{"train_examples": 155796, "color_jitter": 0.1, "width": 256, "lr_schedule": "linear"}
Rows from block 2, named by matrix and row number. Rows with one number belong to one neuron. Each number is 50 + 12 x the weight over its row's rms, rounded and kept within 0 to 99. All counts start at 0. After the name is the row's rms in percent of the matrix's.
# fc1: MLP up (model.blocks.2.mlp.fc1.weight, 1024x256), inputs 0-85
# fc2: MLP down (model.blocks.2.mlp.fc2.weight, 256x1024, transposed), outputs 0-85
fc1.202 093:64 31 55 32 48 35 77 70 27 50 54 58 58 44 38 58 58 51 64 42 32 60 52 52 39 29 50 53 40 64 39 63 49 72 42 47 73 53 48 55 31 55 48 62 43 35 45 41 53 41 35 48 54 65 73 40 39 63 40 49 47 54 79 55 57 81 68 27 40 51 42 69 52 35 43 51 72 59 62 38 51 41 48 52 37 52
fc1.203 099:40 59 56 44 57 46 47 49 64 53 43 48 52 39 21 41 57 48 66 48 47 66 50 58 46 35 81 38 41 39 44 25 51 44 56 74 54 65 27 69 28 42 54 58 57 34 48 71 48 41 49 67 39 84 48 34 61 54 42 46 69 46 40 32 62 68 38 62 44 47 49 66 56 44 82 57 64 35 53 58 37 45 68 54 37 35
fc1.204 104:40 66 44 53 41 36 52 44 56 57 53 35 52 52 34 65 61 48 74 38 48 39 32 48 31 57 71 39 46 61 38 40 61 51 34 44 55 69 48 42 44 46 52 56 60 50 53 41 47 44 68 76 41 58 42 45 49 52 64 80 50 42 50 60 48 39 60 71 70 63 64 67 47 37 62 48 43 60 46 52 44 50 49 45 62 46
fc1.205 107:36 57 62 60 39 34 38 22 48 57 45 35 44 54 54 42 61 68 36 50 33 56 37 63 61 56 52 46 54 54 50 51 45 52 41 39 30 56 58 62 33 56 49 38 59 39 50 30 24 66 45 48 39 43 39 47 61 63 44 51 44 26 40 45 46 39 49 55 29 63 44 53 57 42 49 68 54 63 42 61 34 42 51 42 54 51
fc1.206 105:49 41 44 51 71 51 30 59 41 22 55 40 70 35 41 53 56 56 47 61 38 55 60 55 37 42 60 62 32 54 74 54 52 52 55 36 67 68 53 27 43 41 35 44 48 24 58 58 58 57 27 29 45 52 37 39 60 51 29 46 49 31 42 54 55 27 46 51 31 76 58 50 56 59 65 64 40 41 51 37 52 53 54 48 42 54
fc1.207 097:68 37 63 48 49 50 50 61 31 35 52 58 61 51 43 56 82 73 49 50 46 54 53 80 42 46 55 53 34 48 58 51 49 49 72 26 63 49 77 53 37 49 40 41 45 42 54 49 46 57 51 45 66 58 33 51 40 60 41 52 50 31 58 53 65 43 58 38 34 63 56 49 60 38 44 52 57 44 59 33 42 27 57 60 52 50
fc1.208 107:36 50 40 56 64 63 40 56 40 42 61 57 40 58 41 68 55 80 52 50 56 33 48 61 54 53 40 64 46 49 49 45 41 51 81 38 56 37 35 29 60 49 30 48 50 40 74 46 64 52 39 54 40 48 42 42 72 71 55 34 59 66 67 37 53 57 31 32 46 67 53 36 57 40 38 56 43 51 39 51 70 93 63 50 35 44
fc1.209 104:68 47 54 69 63 58 14 54 44 52 48 33 61 48 57 40 46 60 36 50 61 29 46 59 60 40 62 32 43 35 74 36 53 48 45 44 21 34 61 54 16 53 63 40 44 45 62 40 31 42 47 73 55 52 54 44 53 54 47 57 42 48 22 54 47 47 30 59 47 31 54 50 58 41 49 79 48 59 55 57 23 51 60 63 42 57
fc1.210 100:77 66 53 58 62 62 24 62 73 40 46 32 59 48 64 53 25 61 52 34 41 45 36 57 23 59 38 58 51 40 63 45 59 30 54 55 48 61 66 51 36 47 36 26 62 43 43 31 22 45 54 57 46 48 39 47 49 53 40 42 50 44 48 42 57 37 24 27 43 60 43 57 83 25 54 64 56 42 43 36 34 65 63 45 58 47
fc1.211 090:41 60 39 47 57 41 75 44 47 58 44 60 49 55 53 56 52 48 41 35 38 49 60 57 43 51 68 38 27 46 48 48 52 47 72 60 63 56 30 53 39 38 53 38 68 49 61 68 32 51 33 70 45 58 42 37 54 44 44 48 56 57 43 34 42 47 53 58 49 50 43 37 66 55 54 34 56 34 71 57 38 46 66 60 32 51
fc1.212 101:46 53 54 56 65 49 53 50 55 64 47 56 48 39 32 72 61 53 39 62 36 57 66 58 22 54 64 49 40 44 51 53 53 45 76 49 68 80 45 55 47 51 59 50 50 23 30 39 50 62 40 35 61 73 53 48 46 68 54 52 55 66 60 30 76 29 53 72 62 51 44 21 55 33 47 38 58 34 57 39 50 53 37 54 41 32
fc1.213 096:36 60 48 55 29 55 82 40 64 44 47 51 39 45 51 57 40 81 43 35 21 34 50 57 48 53 41 42 40 58 56 53 62 36 63 47 49 50 45 32 56 33 58 68 37 46 59 59 61 38 41 52 44 56 67 60 46 49 58 57 52 57 49 45 68 51 54 31 71 45 46 40 54 46 45 35 47 58 35 39 40 46 37 57 50 71
fc1.214 094:46 45 41 50 51 60 61 53 49 44 45 53 54 58 50 53 53 64 57 60 39 37 57 59 52 24 68 44 27 49 39 38 49 48 57 37 56 40 53 58 61 58 51 52 25 54 44 60 68 51 45 55 64 63 43 43 57 45 52 39 33 41 42 50 51 43 38 55 42 62 61 44 54 55 59 45 52 47 57 30 43 64 47 51 45 59
fc1.215 108:39 36 47 46 36 37 42 57 42 36 27 32 46 63 51 47 55 83 29 39 55 41 50 43 50 35 64 51 45 67 45 43 52 50 55 63 41 39 53 34 34 41 40 49 32 41 77 30 71 51 52 63 41 53 44 51 45 62 58 54 43 46 51 55 39 43 48 50 65 72 58 40 43 45 38 34 56 78 43 50 27 63 37 51 21 50
fc1.216 093:44 51 37 31 76 44 46 70 61 56 56 41 56 37 52 49 34 48 55 47 47 58 47 74 38 34 65 47 46 46 47 73 54 53 42 45 43 18 59 47 48 38 29 56 50 38 64 56 41 64 57 46 67 49 39 44 38 58 36 73 50 63 42 63 27 58 59 39 55 41 67 56 52 47 53 49 69 60 40 40 58 49 53 53 33 40
fc1.217 099:47 51 56 67 49 57 30 41 65 49 52 47 41 46 48 49 55 78 63 42 19 37 55 38 61 34 63 33 59 49 60 46 39 41 53 33 44 47 51 61 64 33 45 57 60 38 67 70 32 62 46 53 33 47 66 43 60 59 44 53 40 44 33 37 55 57 33 58 29 51 43 58 46 57 42 66 60 50 48 50 45 48 46 73 52 61
fc1.218 103:48 45 34 54 47 42 56 59 48 64 50 38 48 43 47 56 53 51 55 70 39 52 56 48 30 37 47 59 54 34 55 47 56 56 59 26 54 66 51 65 60 23 45 54 46 35 54 46 41 46 44 40 52 55 49 27 38 50 45 52 40 42 75 48 66 51 49 58 57 54 52 38 19 44 37 51 63 65 53 31 42 64 34 69 50 57
fc1.219 109:33 38 56 44 78 61 46 60 58 39 54 45 42 55 42 63 72 65 57 61 39 56 37 45 37 54 42 56 38 50 48 26 55 61 65 29 66 61 44 59 61 46 45 45 25 35 79 59 62 65 56 54 67 59 42 46 57 57 54 73 54 56 20 41 45 62 27 48 52 59 50 38 48 46 54 61 82 39 47 47 44 23 54 52 43 47
fc1.220 104:46 23 54 59 56 48 45 59 41 41 46 53 58 48 38 62 74 66 36 35 68 28 36 45 51 28 60 52 46 52 44 50 50 60 56 58 56 46 60 31 21 54 39 33 56 57 67 30 45 51 50 67 67 55 41 56 43 52 51 72 60 51 24 32 45 33 42 30 60 47 64 22 72 65 62 66 54 47 47 30 57 52 58 47 35 58
fc1.221 103:65 43 38 52 57 35 53 52 38 53 39 63 59 40 27 53 37 32 64 71 57 53 39 40 54 55 38 44 50 35 45 49 37 55 68 58 49 39 46 57 46 38 47 35 62 52 48 59 34 67 35 40 71 47 85 41 49 52 29 54 80 48 32 46 54 58 31 48 43 39 56 57 43 35 67 84 53 41 48 44 39 58 67 54 51 26
fc1.222 098:47 50 50 64 47 59 52 34 45 34 39 35 45 45 59 48 32 37 32 52 51 55 59 54 29 61 55 49 39 27 39 42 55 36 46 41 72 56 60 38 37 58 38 30 63 54 29 44 57 53 26 50 43 71 52 77 42 67 30 27 60 50 62 51 39 58 51 49 79 60 81 44 38 42 53 75 66 57 36 54 60 65 52 42 38 43
fc1.224 106:60 39 29 42 44 32 50 57 56 59 43 49 70 36 59 71 45 38 65 32 53 50 71 46 54 54 53 42 48 27 30 43 63 41 34 34 50 41 72 51 60 52 36 51 46 29 44 30 65 69 56 44 45 62 37 70 39 64 36 60 48 72 68 65 54 48 08 49 41 40 67 49 54 22 52 46 73 69 47 41 55 51 40 63 46 57
fc1.225 089:42 64 36 65 83 44 48 43 39 39 41 45 53 55 48 72 62 50 72 61 57 41 66 81 46 34 47 56 28 42 59 67 66 50 58 45 54 56 65 32 47 39 42 49 59 24 60 30 56 57 61 62 59 35 44 29 61 58 48 61 40 33 43 72 53 54 46 58 53 65 64 40 42 41 69 59 58 53 49 45 31 54 54 61 72 56
fc1.226 096:57 57 39 60 64 36 56 33 38 53 36 48 50 61 47 55 47 48 57 67 29 23 44 70 48 44 78 37 31 43 37 31 31 58 55 50 72 36 47 62 74 44 51 29 51 45 39 43 50 52 66 44 44 84 69 48 62 43 33 61 54 59 53 60 66 61 43 39 33 50 65 56 43 45 61 44 64 36 72 56 52 57 54 69 51 31
fc1.227 098:66 67 41 71 48 56 44 46 49 55 18 57 51 69 31 63 52 50 30 62 37 36 57 46 41 42 51 50 51 16 45 52 24 59 40 53 32 46 48 21 45 27 63 50 59 42 55 48 48 47 56 47 44 60 49 42 41 52 51 58 60 35 32 54 69 49 30 54 51 42 50 38 32 33 48 57 71 47 42 43 39 48 75 64 59 31
fc1.228 111:31 80 32 59 65 34 45 54 45 50 15 44 47 43 61 68 47 47 30 58 61 43 53 51 53 69 59 38 41 61 49 56 42 50 64 61 48 62 57 50 50 57 33 38 60 57 42 42 48 44 45 41 58 64 52 33 57 61 52 64 49 35 33 24 47 49 21 58 57 52 47 44 56 53 56 69 38 41 67 33 52 53 47 76 38 44
fc1.229 103:42 58 28 40 55 60 55 53 75 44 49 45 58 56 69 67 27 53 65 46 38 19 43 59 46 44 38 71 41 46 51 38 42 46 48 65 60 62 33 38 70 31 47 55 54 35 43 68 60 49 48 49 29 55 58 45 47 62 38 69 65 48 55 52 79 44 36 48 34 40 53 57 42 37 46 77 66 51 71 46 49 66 47 35 46 35
fc1.230 093:43 46 32 56 58 60 52 44 50 45 39 65 66 62 41 41 54 48 56 46 55 53 65 56 50 46 77 58 33 27 56 68 48 41 44 52 32 46 59 62 40 31 67 42 45 37 41 43 46 38 46 55 46 67 40 54 55 59 49 41 55 62 48 57 72 24 46 52 50 58 63 46 57 38 70 54 53 19 48 51 43 47 54 46 41 32
fc1.231 109:66 56 66 46 54 40 52 44 55 53 59 51 63 35 33 60 54 49 44 53 55 57 52 69 46 37 41 46 35 43 60 50 43 45 63 21 59 56 33 59 52 43 42 53 53 42 45 38 71 56 50 63 61 46 40 15 32 52 53 54 56 62 57 46 42 63 46 58 62 53 46 42 26 60 38 39 66 76 25 29 39 44 47 80 43 48
fc1.232 098:61 58 44 28 50 33 42 67 60 48 66 30 59 38 49 61 37 58 52 52 29 41 48 78 29 50 56 64 28 42 55 61 47 29 39 48 57 43 51 64 47 36 48 53 58 42 36 33 27 50 52 55 47 41 51 50 40 55 42 49 68 48 72 50 57 45 45 41 55 47 65 52 41 35 54 54 38 48 18 55 50 68 43 68 53 45
fc1.233 102:67 42 33 46 24 34 50 34 58 53 33 51 57 51 75 54 46 51 49 55 45 52 39 49 35 48 58 65 56 45 55 57 64 48 35 69 51 49 50 57 44 37 51 39 49 30 64 49 48 48 58 28 63 66 46 50 47 34 30 86 38 59 40 45 67 44 49 37 38 56 58 53 51 60 55 56 80 63 55 40 37 27 63 50 36 56
fc1.234 104:40 49 57 63 50 59 54 57 65 32 41 31 49 45 56 39 62 26 73 59 37 69 60 64 44 47 79 42 56 44 49 51 61 50 64 45 33 39 58 51 27 42 43 39 50 29 65 55 59 56 30 45 72 67 81 19 67 59 60 62 58 49 55 51 52 50 46 57 16 55 43 58 34 34 51 65 78 47 55 37 64 41 37 52 43 48
fc1.235 101:51 35 54 42 51 37 48 36 46 39 66 64 66 39 50 62 51 66 64 46 52 38 70 49 44 24 57 48 45 54 58 43 44 61 68 68 55 51 38 40 60 15 51 50 44 32 67 60 50 75 48 64 47 40 43 49 17 54 54 54 34 45 48 64 59 29 57 57 36 33 52 54 41 58 57 48 48 53 56 49 38 55 58 56 57 44
fc1.236 106:31 38 46 51 50 42 50 54 40 59 46 64 59 57 33 65 64 53 65 48 66 38 50 72 60 38 65 64 46 36 47 41 28 40 53 68 41 43 25 48 73 36 52 37 46 33 48 34 34 77 48 33 54 48 52 57 25 61 47 40 39 66 64 32 46 34 33 52 33 34 55 55 67 42 47 43 38 33 57 43 59 65 50 52 56 50
fc1.237 108:50 47 47 60 65 55 48 34 55 15 54 66 50 65 53 65 33 51 63 44 46 38 43 63 49 49 54 35 47 56 39 27 27 55 66 55 61 56 63 37 41 58 39 65 47 40 68 53 53 60 23 68 54 57 52 54 61 88 55 45 62 54 52 52 48 53 37 15 34 49 54 50 52 42 57 57 63 59 50 25 50 58 71 49 30 42
fc1.238 106:45 40 49 40 32 45 38 28 56 22 47 62 52 46 60 53 53 62 74 68 35 54 55 51 46 39 82 45 43 59 49 43 42 40 26 40 55 65 55 26 48 44 42 54 48 27 68 28 75 44 41 46 49 66 38 61 58 47 66 67 41 55 61 52 48 58 59 25 33 45 59 34 34 70 52 49 72 60 44 25 38 56 39 51 38 43
fc1.239 100:62 40 40 59 60 44 47 38 28 48 46 54 57 46 40 51 45 46 32 69 44 19 44 45 31 54 66 54 40 26 37 56 31 44 40 60 60 39 57 69 52 37 57 47 63 42 44 38 51 66 76 52 87 55 54 46 28 60 60 55 49 49 49 49 82 63 35 50 48 26 62 27 41 46 40 60 66 35 47 47 58 57 32 56 63 48
fc1.240 102:70 56 33 48 56 32 70 43 44 41 47 51 61 34 53 64 43 23 33 40 61 52 37 44 53 52 74 23 47 40 43 49 58 70 44 39 45 50 46 60 45 71 48 55 41 47 49 61 61 63 40 37 39 42 64 59 45 52 50 40 76 62 31 51 46 83 46 53 63 36 66 73 19 41 53 36 45 61 70 58 58 55 53 58 43 39
fc1.241 096:36 47 40 42 19 53 74 53 56 48 54 59 42 38 78 62 61 58 48 26 39 55 57 56 45 49 67 37 52 41 60 49 55 38 65 43 25 69 56 56 51 36 52 42 57 27 56 57 44 46 43 59 49 68 67 40 24 41 52 55 39 53 48 60 53 58 42 58 61 55 48 64 72 28 68 44 65 51 56 36 24 70 50 56 26 57
fc1.242 097:49 22 38 65 55 55 55 40 61 42 16 30 55 54 61 37 25 38 48 58 52 51 32 63 43 48 45 41 52 45 67 48 50 57 52 75 50 49 50 48 59 38 28 60 52 35 56 38 59 65 47 39 41 59 37 57 40 47 47 69 52 38 58 58 67 35 41 64 64 61 50 55 42 47 46 47 55 42 62 47 45 44 24 50 54 53
fc2.202 099:28 59 67 34 50 66 52 48 55 31 37 58 44 55 43 40 58 44 44 38 66 43 35 51 70 51 39 57 64 38 57 70 60 34 47 48 61 43 38 42 54 55 49 44 44 42 45 41 46 59 62 54 41 33 45 61 58 34 49 61 60 49 39 29 67 70 19 62 40 40 60 33 32 58 61 57 43 64 50 69 51 47 64 54 45 54
fc2.203 099:32 37 53 37 34 43 41 45 64 52 60 43 40 40 78 58 50 76 49 51 60 68 58 47 51 45 68 29 66 78 72 65 39 35 33 34 41 62 52 63 49 58 46 54 65 53 48 41 47 39 50 55 52 79 31 52 38 38 84 55 54 46 39 53 58 56 30 56 53 55 54 57 61 41 54 44 35 45 67 36 49 53 57 53 35 52
fc2.204 097:26 64 47 65 39 47 52 50 36 51 42 66 32 55 70 29 44 44 39 64 53 63 43 43 76 47 80 42 31 62 49 64 42 45 52 67 41 44 52 44 61 39 41 63 69 65 48 31 57 44 43 49 45 31 55 47 46 35 63 34 63 59 40 66 59 52 69 50 75 45 28 48 54 74 43 59 41 80 35 51 54 69 25 46 58 19
fc2.205 113:68 34 32 48 47 56 58 55 46 50 55 32 63 37 44 45 62 43 50 62 68 48 53 56 79 37 42 49 46 73 36 56 66 46 71 58 30 46 62 58 52 65 47 53 55 68 50 68 44 35 54 61 35 47 66 64 41 47 23 40 67 52 55 50 61 66 36 61 64 43 72 66 62 48 35 63 59 35 47 32 51 59 46 46 34 61
fc2.206 106:48 48 35 49 46 53 45 55 62 46 35 73 56 60 30 47 69 46 43 35 75 41 50 62 74 49 95 42 58 36 34 51 64 71 47 45 44 55 30 54 31 39 63 47 58 65 56 40 43 41 34 42 61 46 45 59 52 59 69 39 56 48 45 50 45 33 69 71 58 55 55 64 28 53 57 37 48 60 51 86 38 79 50 55 48 43
fc2.207 097:43 53 49 40 45 59 43 41 64 57 43 68 32 47 51 74 63 48 51 70 55 42 64 47 45 56 33 58 75 57 50 30 43 63 41 41 47 28 51 52 33 45 50 46 47 56 53 43 43 42 54 44 50 31 66 57 66 51 52 55 63 35 59 45 47 59 58 43 46 73 63 50 36 61 50 59 39 76 52 65 49 71 56 52 57 56
fc2.208 110:30 61 37 33 43 33 60 28 59 45 24 63 46 39 68 66 58 50 53 62 12 62 39 52 52 71 42 50 52 51 45 52 42 50 65 33 35 42 58 72 37 45 47 42 58 39 49 64 41 29 39 56 35 53 46 65 57 38 55 53 33 63 54 66 47 51 59 45 56 41 58 37 55 62 49 40 24 59 72 54 12 64 60 60 64 50
fc2.209 102:37 56 45 39 52 70 67 67 68 76 52 51 40 43 46 41 53 71 77 50 53 35 54 57 33 33 39 42 39 46 33 58 52 68 63 50 46 51 39 60 35 44 47 32 52 50 44 36 66 41 42 44 56 59 61 47 66 38 56 46 48 25 63 51 47 67 56 56 55 60 48 75 41 64 66 34 48 58 48 37 70 46 46 35 34 61
fc2.210 097:60 39 34 29 39 55 44 38 54 62 54 45 39 42 27 61 55 58 46 76 56 27 64 55 69 63 59 60 59 32 60 50 34 50 58 52 27 25 68 37 59 58 57 40 32 55 46 48 59 39 26 40 46 39 54 52 35 46 55 53 60 45 50 54 38 66 55 42 65 37 46 82 55 44 60 61 60 62 41 41 53 45 53 51 40 44
fc2.211 089:78 61 45 42 47 26 63 51 72 51 39 42 49 49 58 57 17 50 44 50 64 63 58 49 67 35 60 37 69 48 48 51 52 26 38 54 45 32 47 58 47 63 55 57 36 46 36 28 62 63 34 55 55 54 50 49 64 44 47 55 49 50 61 55 56 35 61 54 49 56 59 71 34 48 60 42 31 58 38 47 55 37 34 34 35 45
fc2.212 106:56 53 57 56 41 30 61 39 51 39 44 75 40 37 77 50 67 64 37 32 45 45 62 69 63 69 73 42 41 52 41 55 27 62 48 71 65 53 62 44 67 63 26 65 42 48 43 49 83 58 43 43 28 67 55 45 49 48 61 57 48 56 33 26 44 47 53 54 52 43 53 30 50 48 48 44 35 49 73 39 65 51 57 55 40 16
fc2.213 092:58 77 39 19 74 57 40 53 50 35 44 38 47 50 48 36 48 29 20 61 86 63 46 43 48 33 62 67 39 46 45 42 51 61 30 51 54 53 66 63 46 38 53 45 50 44 66 47 57 64 75 43 62 37 33 71 45 58 50 69 66 41 38 44 45 43 35 28 35 60 46 47 48 57 56 46 61 53 55 62 64 65 49 30 57 50
fc2.214 101:56 44 32 48 24 44 62 31 61 60 52 61 58 54 28 51 48 50 51 38 50 38 44 43 61 68 61 49 65 36 35 53 49 52 42 37 30 33 61 54 47 46 59 54 35 49 40 60 49 61 61 41 49 64 51 74 51 59 41 40 77 44 43 51 42 48 46 60 59 40 50 50 58 43 40 54 70 60 60 61 27 39 54 51 43 60
fc2.215 110:49 49 46 46 41 59 66 51 38 49 56 47 63 39 50 56 59 57 41 70 41 45 44 47 42 54 39 44 41 41 49 45 91 49 41 37 60 48 51 54 33 42 49 48 35 53 56 43 45 41 51 55 57 41 57 46 57 52 47 68 41 42 49 63 62 49 53 32 38 55 61 49 29 42 54 77 56 73 68 49 53 37 42 41 56 41
fc2.216 093:58 45 66 41 58 62 63 33 52 49 46 75 66 51 37 55 40 37 42 49 47 60 52 29 38 54 60 52 66 58 64 23 35 27 45 81 44 39 43 65 30 48 49 58 45 39 55 70 62 74 56 22 45 50 31 65 54 47 51 49 76 74 51 60 50 27 58 61 53 50 70 63 54 40 40 62 56 67 50 58 46 27 46 53 50 43
fc2.217 097:45 60 69 22 60 48 51 43 50 53 61 46 49 33 21 29 56 48 48 73 53 42 54 62 57 40 45 74 59 37 56 48 40 42 57 55 60 49 36 49 50 85 53 33 41 38 43 60 33 54 41 57 69 35 53 63 51 44 56 52 46 49 38 49 33 39 49 63 36 57 41 43 40 60 49 61 52 58 85 55 45 37 33 54 42 56
fc2.218 102:69 55 59 34 52 47 47 53 70 62 54 60 53 69 47 61 70 63 37 31 37 38 54 34 57 30 81 52 49 86 48 75 52 34 56 64 60 62 46 50 45 59 43 23 37 39 70 62 60 82 50 42 65 36 47 42 61 46 59 36 46 37 67 63 28 22 46 76 26 57 57 66 38 52 61 54 43 45 46 51 59 69 62 54 46 54
fc2.219 107:44 45 35 38 53 49 51 41 40 33 63 41 54 42 58 60 59 38 58 79 42 47 41 40 54 52 55 43 40 47 52 39 59 58 51 57 38 63 52 54 32 37 69 63 44 38 47 34 46 36 52 33 51 43 34 67 55 40 37 34 54 49 39 59 54 32 58 41 60 54 66 58 52 66 38 52 54 68 51 56 57 56 40 57 53 55
fc2.220 103:53 59 44 63 48 60 49 52 64 68 47 41 61 55 39 53 58 49 54 41 34 78 58 50 38 46 26 29 61 36 56 65 60 54 37 37 41 42 54 50 43 56 48 34 61 58 43 41 64 72 56 41 32 56 67 46 63 44 34 44 56 48 48 52 45 41 32 36 45 56 45 73 58 58 64 53 31 38 50 65 48 47 59 60 79 61
fc2.221 103:44 73 34 53 50 30 46 38 59 62 39 47 27 56 34 49 43 43 43 59 36 55 50 48 53 52 53 41 48 47 46 42 56 43 46 52 33 42 46 53 57 51 60 43 82 41 35 26 39 38 35 50 60 49 48 38 51 46 47 41 56 52 25 38 60 35 71 63 47 48 45 72 33 56 52 56 36 49 27 45 56 49 40 51 53 67
fc2.222 105:57 57 36 41 56 49 43 52 31 54 30 77 53 53 27 47 43 55 52 51 66 43 48 41 64 30 53 54 75 47 26 64 45 49 64 60 54 43 55 60 59 51 65 75 67 30 48 43 62 43 40 37 50 53 42 52 47 46 34 29 59 48 48 49 61 46 44 42 44 41 58 67 62 26 35 53 53 47 42 43 60 41 48 32 40 44
fc2.224 120:37 41 69 55 49 47 40 59 67 64 51 63 69 40 53 64 44 55 68 39 40 43 74 60 51 39 53 44 50 22 42 55 32 63 52 35 28 54 60 54 70 50 72 58 48 51 47 38 51 62 35 44 33 52 46 63 44 50 42 35 53 57 84 49 53 57 35 54 68 47 43 40 45 45 41 31 56 57 51 64 41 64 43 70 54 77
fc2.225 095:67 41 29 67 54 50 50 50 58 29 44 45 61 34 56 37 49 58 40 63 25 48 57 44 40 45 66 44 75 45 52 57 51 82 48 82 24 27 52 60 47 42 57 50 37 45 55 43 57 52 47 39 68 48 50 57 64 56 43 54 66 38 49 62 60 36 38 59 68 66 74 51 75 42 50 48 64 69 34 41 51 48 56 62 80 58
fc2.226 108:52 66 41 28 46 41 48 68 69 68 60 55 52 50 55 50 40 53 58 59 39 76 73 88 58 51 37 37 40 70 48 41 50 62 44 65 26 56 42 49 51 34 42 65 54 44 55 57 57 69 52 55 42 43 29 50 67 47 32 55 36 65 52 23 61 70 71 58 50 26 47 55 43 83 61 30 45 55 59 54 61 48 71 76 47 30
fc2.227 096:41 64 36 52 35 43 70 40 45 53 43 31 42 37 82 48 51 46 35 57 52 45 45 56 51 61 58 62 42 64 57 27 29 32 54 23 57 41 19 34 58 41 72 65 68 37 45 13 47 44 46 39 60 62 54 48 43 46 62 56 58 60 35 69 53 45 62 41 54 52 53 39 46 55 63 31 35 62 39 55 56 58 39 40 77 44
fc2.228 111:49 45 35 45 29 55 45 62 65 58 56 69 41 37 71 54 34 53 55 55 51 63 43 56 69 52 69 31 57 55 49 34 59 59 43 43 49 65 44 75 59 67 51 53 80 35 59 51 21 64 54 46 31 54 49 67 61 52 70 43 33 55 38 52 41 32 48 55 29 39 36 36 41 41 61 43 45 56 57 70 30 69 43 32 50 53
fc2.229 100:45 32 52 57 40 50 45 59 37 49 41 40 38 48 43 32 45 25 34 35 42 59 46 54 75 48 61 63 49 54 61 46 60 69 44 21 67 61 50 60 47 66 61 47 55 65 60 54 43 50 34 61 59 50 54 44 39 49 56 43 42 45 55 46 25 60 71 37 43 69 49 40 60 62 54 38 52 54 51 25 46 34 35 83 51 45
fc2.230 095:46 52 52 48 41 38 58 47 43 48 26 86 40 56 59 54 69 38 39 55 64 46 60 62 53 43 43 49 61 65 27 34 39 61 57 37 62 40 62 46 62 22 21 66 59 52 45 55 62 63 27 46 45 33 49 54 22 61 66 43 60 43 53 33 42 52 44 27 50 37 62 49 49 52 41 39 28 61 54 64 66 70 50 60 27 37
fc2.231 119:69 55 59 42 38 45 72 45 49 46 63 57 67 36 30 68 68 48 30 34 55 64 54 58 32 57 61 62 56 47 57 76 55 42 41 71 38 47 48 62 55 56 48 48 29 71 53 21 56 55 40 60 69 40 37 34 56 60 50 39 57 74 47 49 36 39 65 54 39 49 47 42 51 60 61 59 48 73 38 47 57 35 54 65 45 61
fc2.232 094:70 36 54 54 62 57 75 47 36 32 49 87 38 58 39 51 53 68 56 44 46 53 52 61 38 52 41 66 67 48 47 40 45 47 66 45 09 33 37 42 56 30 49 47 47 55 39 65 59 56 42 47 47 58 47 39 58 64 36 60 53 52 65 45 51 55 45 49 69 61 57 37 56 51 49 52 65 54 60 44 64 50 61 47 52 40
fc2.233 095:69 68 31 61 42 69 68 55 41 55 53 35 42 57 66 60 35 43 55 25 60 39 61 29 45 41 55 33 57 54 56 68 36 47 42 27 73 56 40 66 35 39 64 36 60 37 41 51 53 46 46 60 25 43 60 65 58 41 37 51 39 55 61 52 40 43 63 49 43 60 61 47 70 37 32 42 49 59 38 71 53 61 36 60 61 46
fc2.234 103:40 57 52 50 47 55 46 23 39 68 42 65 32 52 29 69 71 31 39 56 53 55 51 42 69 68 49 45 49 33 51 66 61 56 59 39 49 49 43 64 57 54 36 44 39 38 44 52 33 42 43 59 46 45 40 62 51 46 43 39 76 54 43 44 36 34 65 51 57 44 44 33 61 39 52 66 39 43 49 62 45 47 61 55 58 59
fc2.235 098:59 16 36 50 47 31 51 48 49 62 63 59 33 54 44 38 34 64 37 44 43 45 57 47 50 73 38 54 48 58 53 45 52 37 45 28 53 59 54 43 59 50 37 49 43 51 57 56 48 67 49 41 51 57 60 55 53 52 53 46 31 44 46 59 71 45 41 42 50 61 49 60 37 46 48 32 58 59 58 47 23 49 55 22 33 40
fc2.236 107:58 40 43 61 53 60 60 56 66 44 39 27 41 46 72 47 46 44 66 25 45 46 56 46 55 49 38 73 50 57 66 56 58 40 50 52 70 61 51 47 33 53 68 54 52 68 43 52 53 45 30 24 46 56 49 74 76 48 66 48 41 38 41 28 22 40 87 53 56 76 31 38 26 59 63 47 34 43 72 70 42 56 42 58 56 47
fc2.237 103:37 42 47 43 53 32 62 37 39 62 54 73 40 63 33 67 59 51 47 43 37 45 50 64 43 64 66 42 60 57 52 49 47 65 42 50 25 66 60 66 50 46 41 26 47 38 59 38 52 56 49 55 45 70 49 77 63 48 34 62 47 50 71 55 63 47 62 35 48 35 62 43 52 29 53 39 67 45 48 64 53 41 48 55 65 49
fc2.238 107:44 62 43 39 56 34 63 61 48 51 59 43 50 43 52 41 54 43 58 50 62 55 33 54 59 77 52 43 65 51 75 66 65 72 66 62 56 69 58 67 65 55 46 39 51 62 78 42 66 47 41 73 56 37 38 47 60 31 38 22 77 45 39 49 59 54 58 56 43 61 82 52 49 44 62 65 37 47 37 53 37 49 55 56 53 31
fc2.239 103:45 58 33 49 59 34 50 63 48 37 50 50 52 42 78 26 53 27 33 52 71 66 54 70 54 56 65 42 45 71 56 54 42 58 52 58 49 37 39 55 37 54 49 50 48 68 31 57 33 39 55 51 59 43 42 42 53 32 55 52 62 55 51 38 54 63 69 64 74 60 41 22 52 65 48 44 46 39 47 70 46 44 58 51 38 41
fc2.240 103:41 53 26 47 39 46 70 74 38 47 56 54 47 41 53 51 38 39 59 61 48 62 55 64 46 54 40 56 65 63 50 58 60 78 52 79 53 56 38 57 48 43 85 70 59 42 55 59 39 53 40 68 48 40 54 58 61 47 35 43 51 46 42 48 66 54 48 41 60 54 43 37 57 63 68 52 79 58 32 62 57 34 41 56 46 35
fc2.241 085:58 55 45 71 58 43 37 70 65 70 49 63 53 59 42 27 34 66 41 39 80 46 53 45 33 42 27 52 45 61 58 43 45 39 48 25 60 44 40 76 34 42 79 47 50 68 36 52 40 54 52 40 48 33 55 55 55 33 39 41 68 33 58 61 55 57 37 49 60 80 52 67 48 32 66 48 37 58 39 48 47 62 50 40 41 39
fc2.242 094:47 69 34 37 49 47 35 50 59 46 48 46 33 46 34 49 49 51 67 30 49 50 44 34 43 63 49 54 54 62 51 57 58 35 51 28 46 50 39 57 66 19 42 32 40 52 40 62 47 44 37 45 32 58 74 49 49 42 48 52 56 39 52 60 54 62 55 52 32 74 45 39 59 46 53 50 40 51 46 49 59 58 62 54 35 58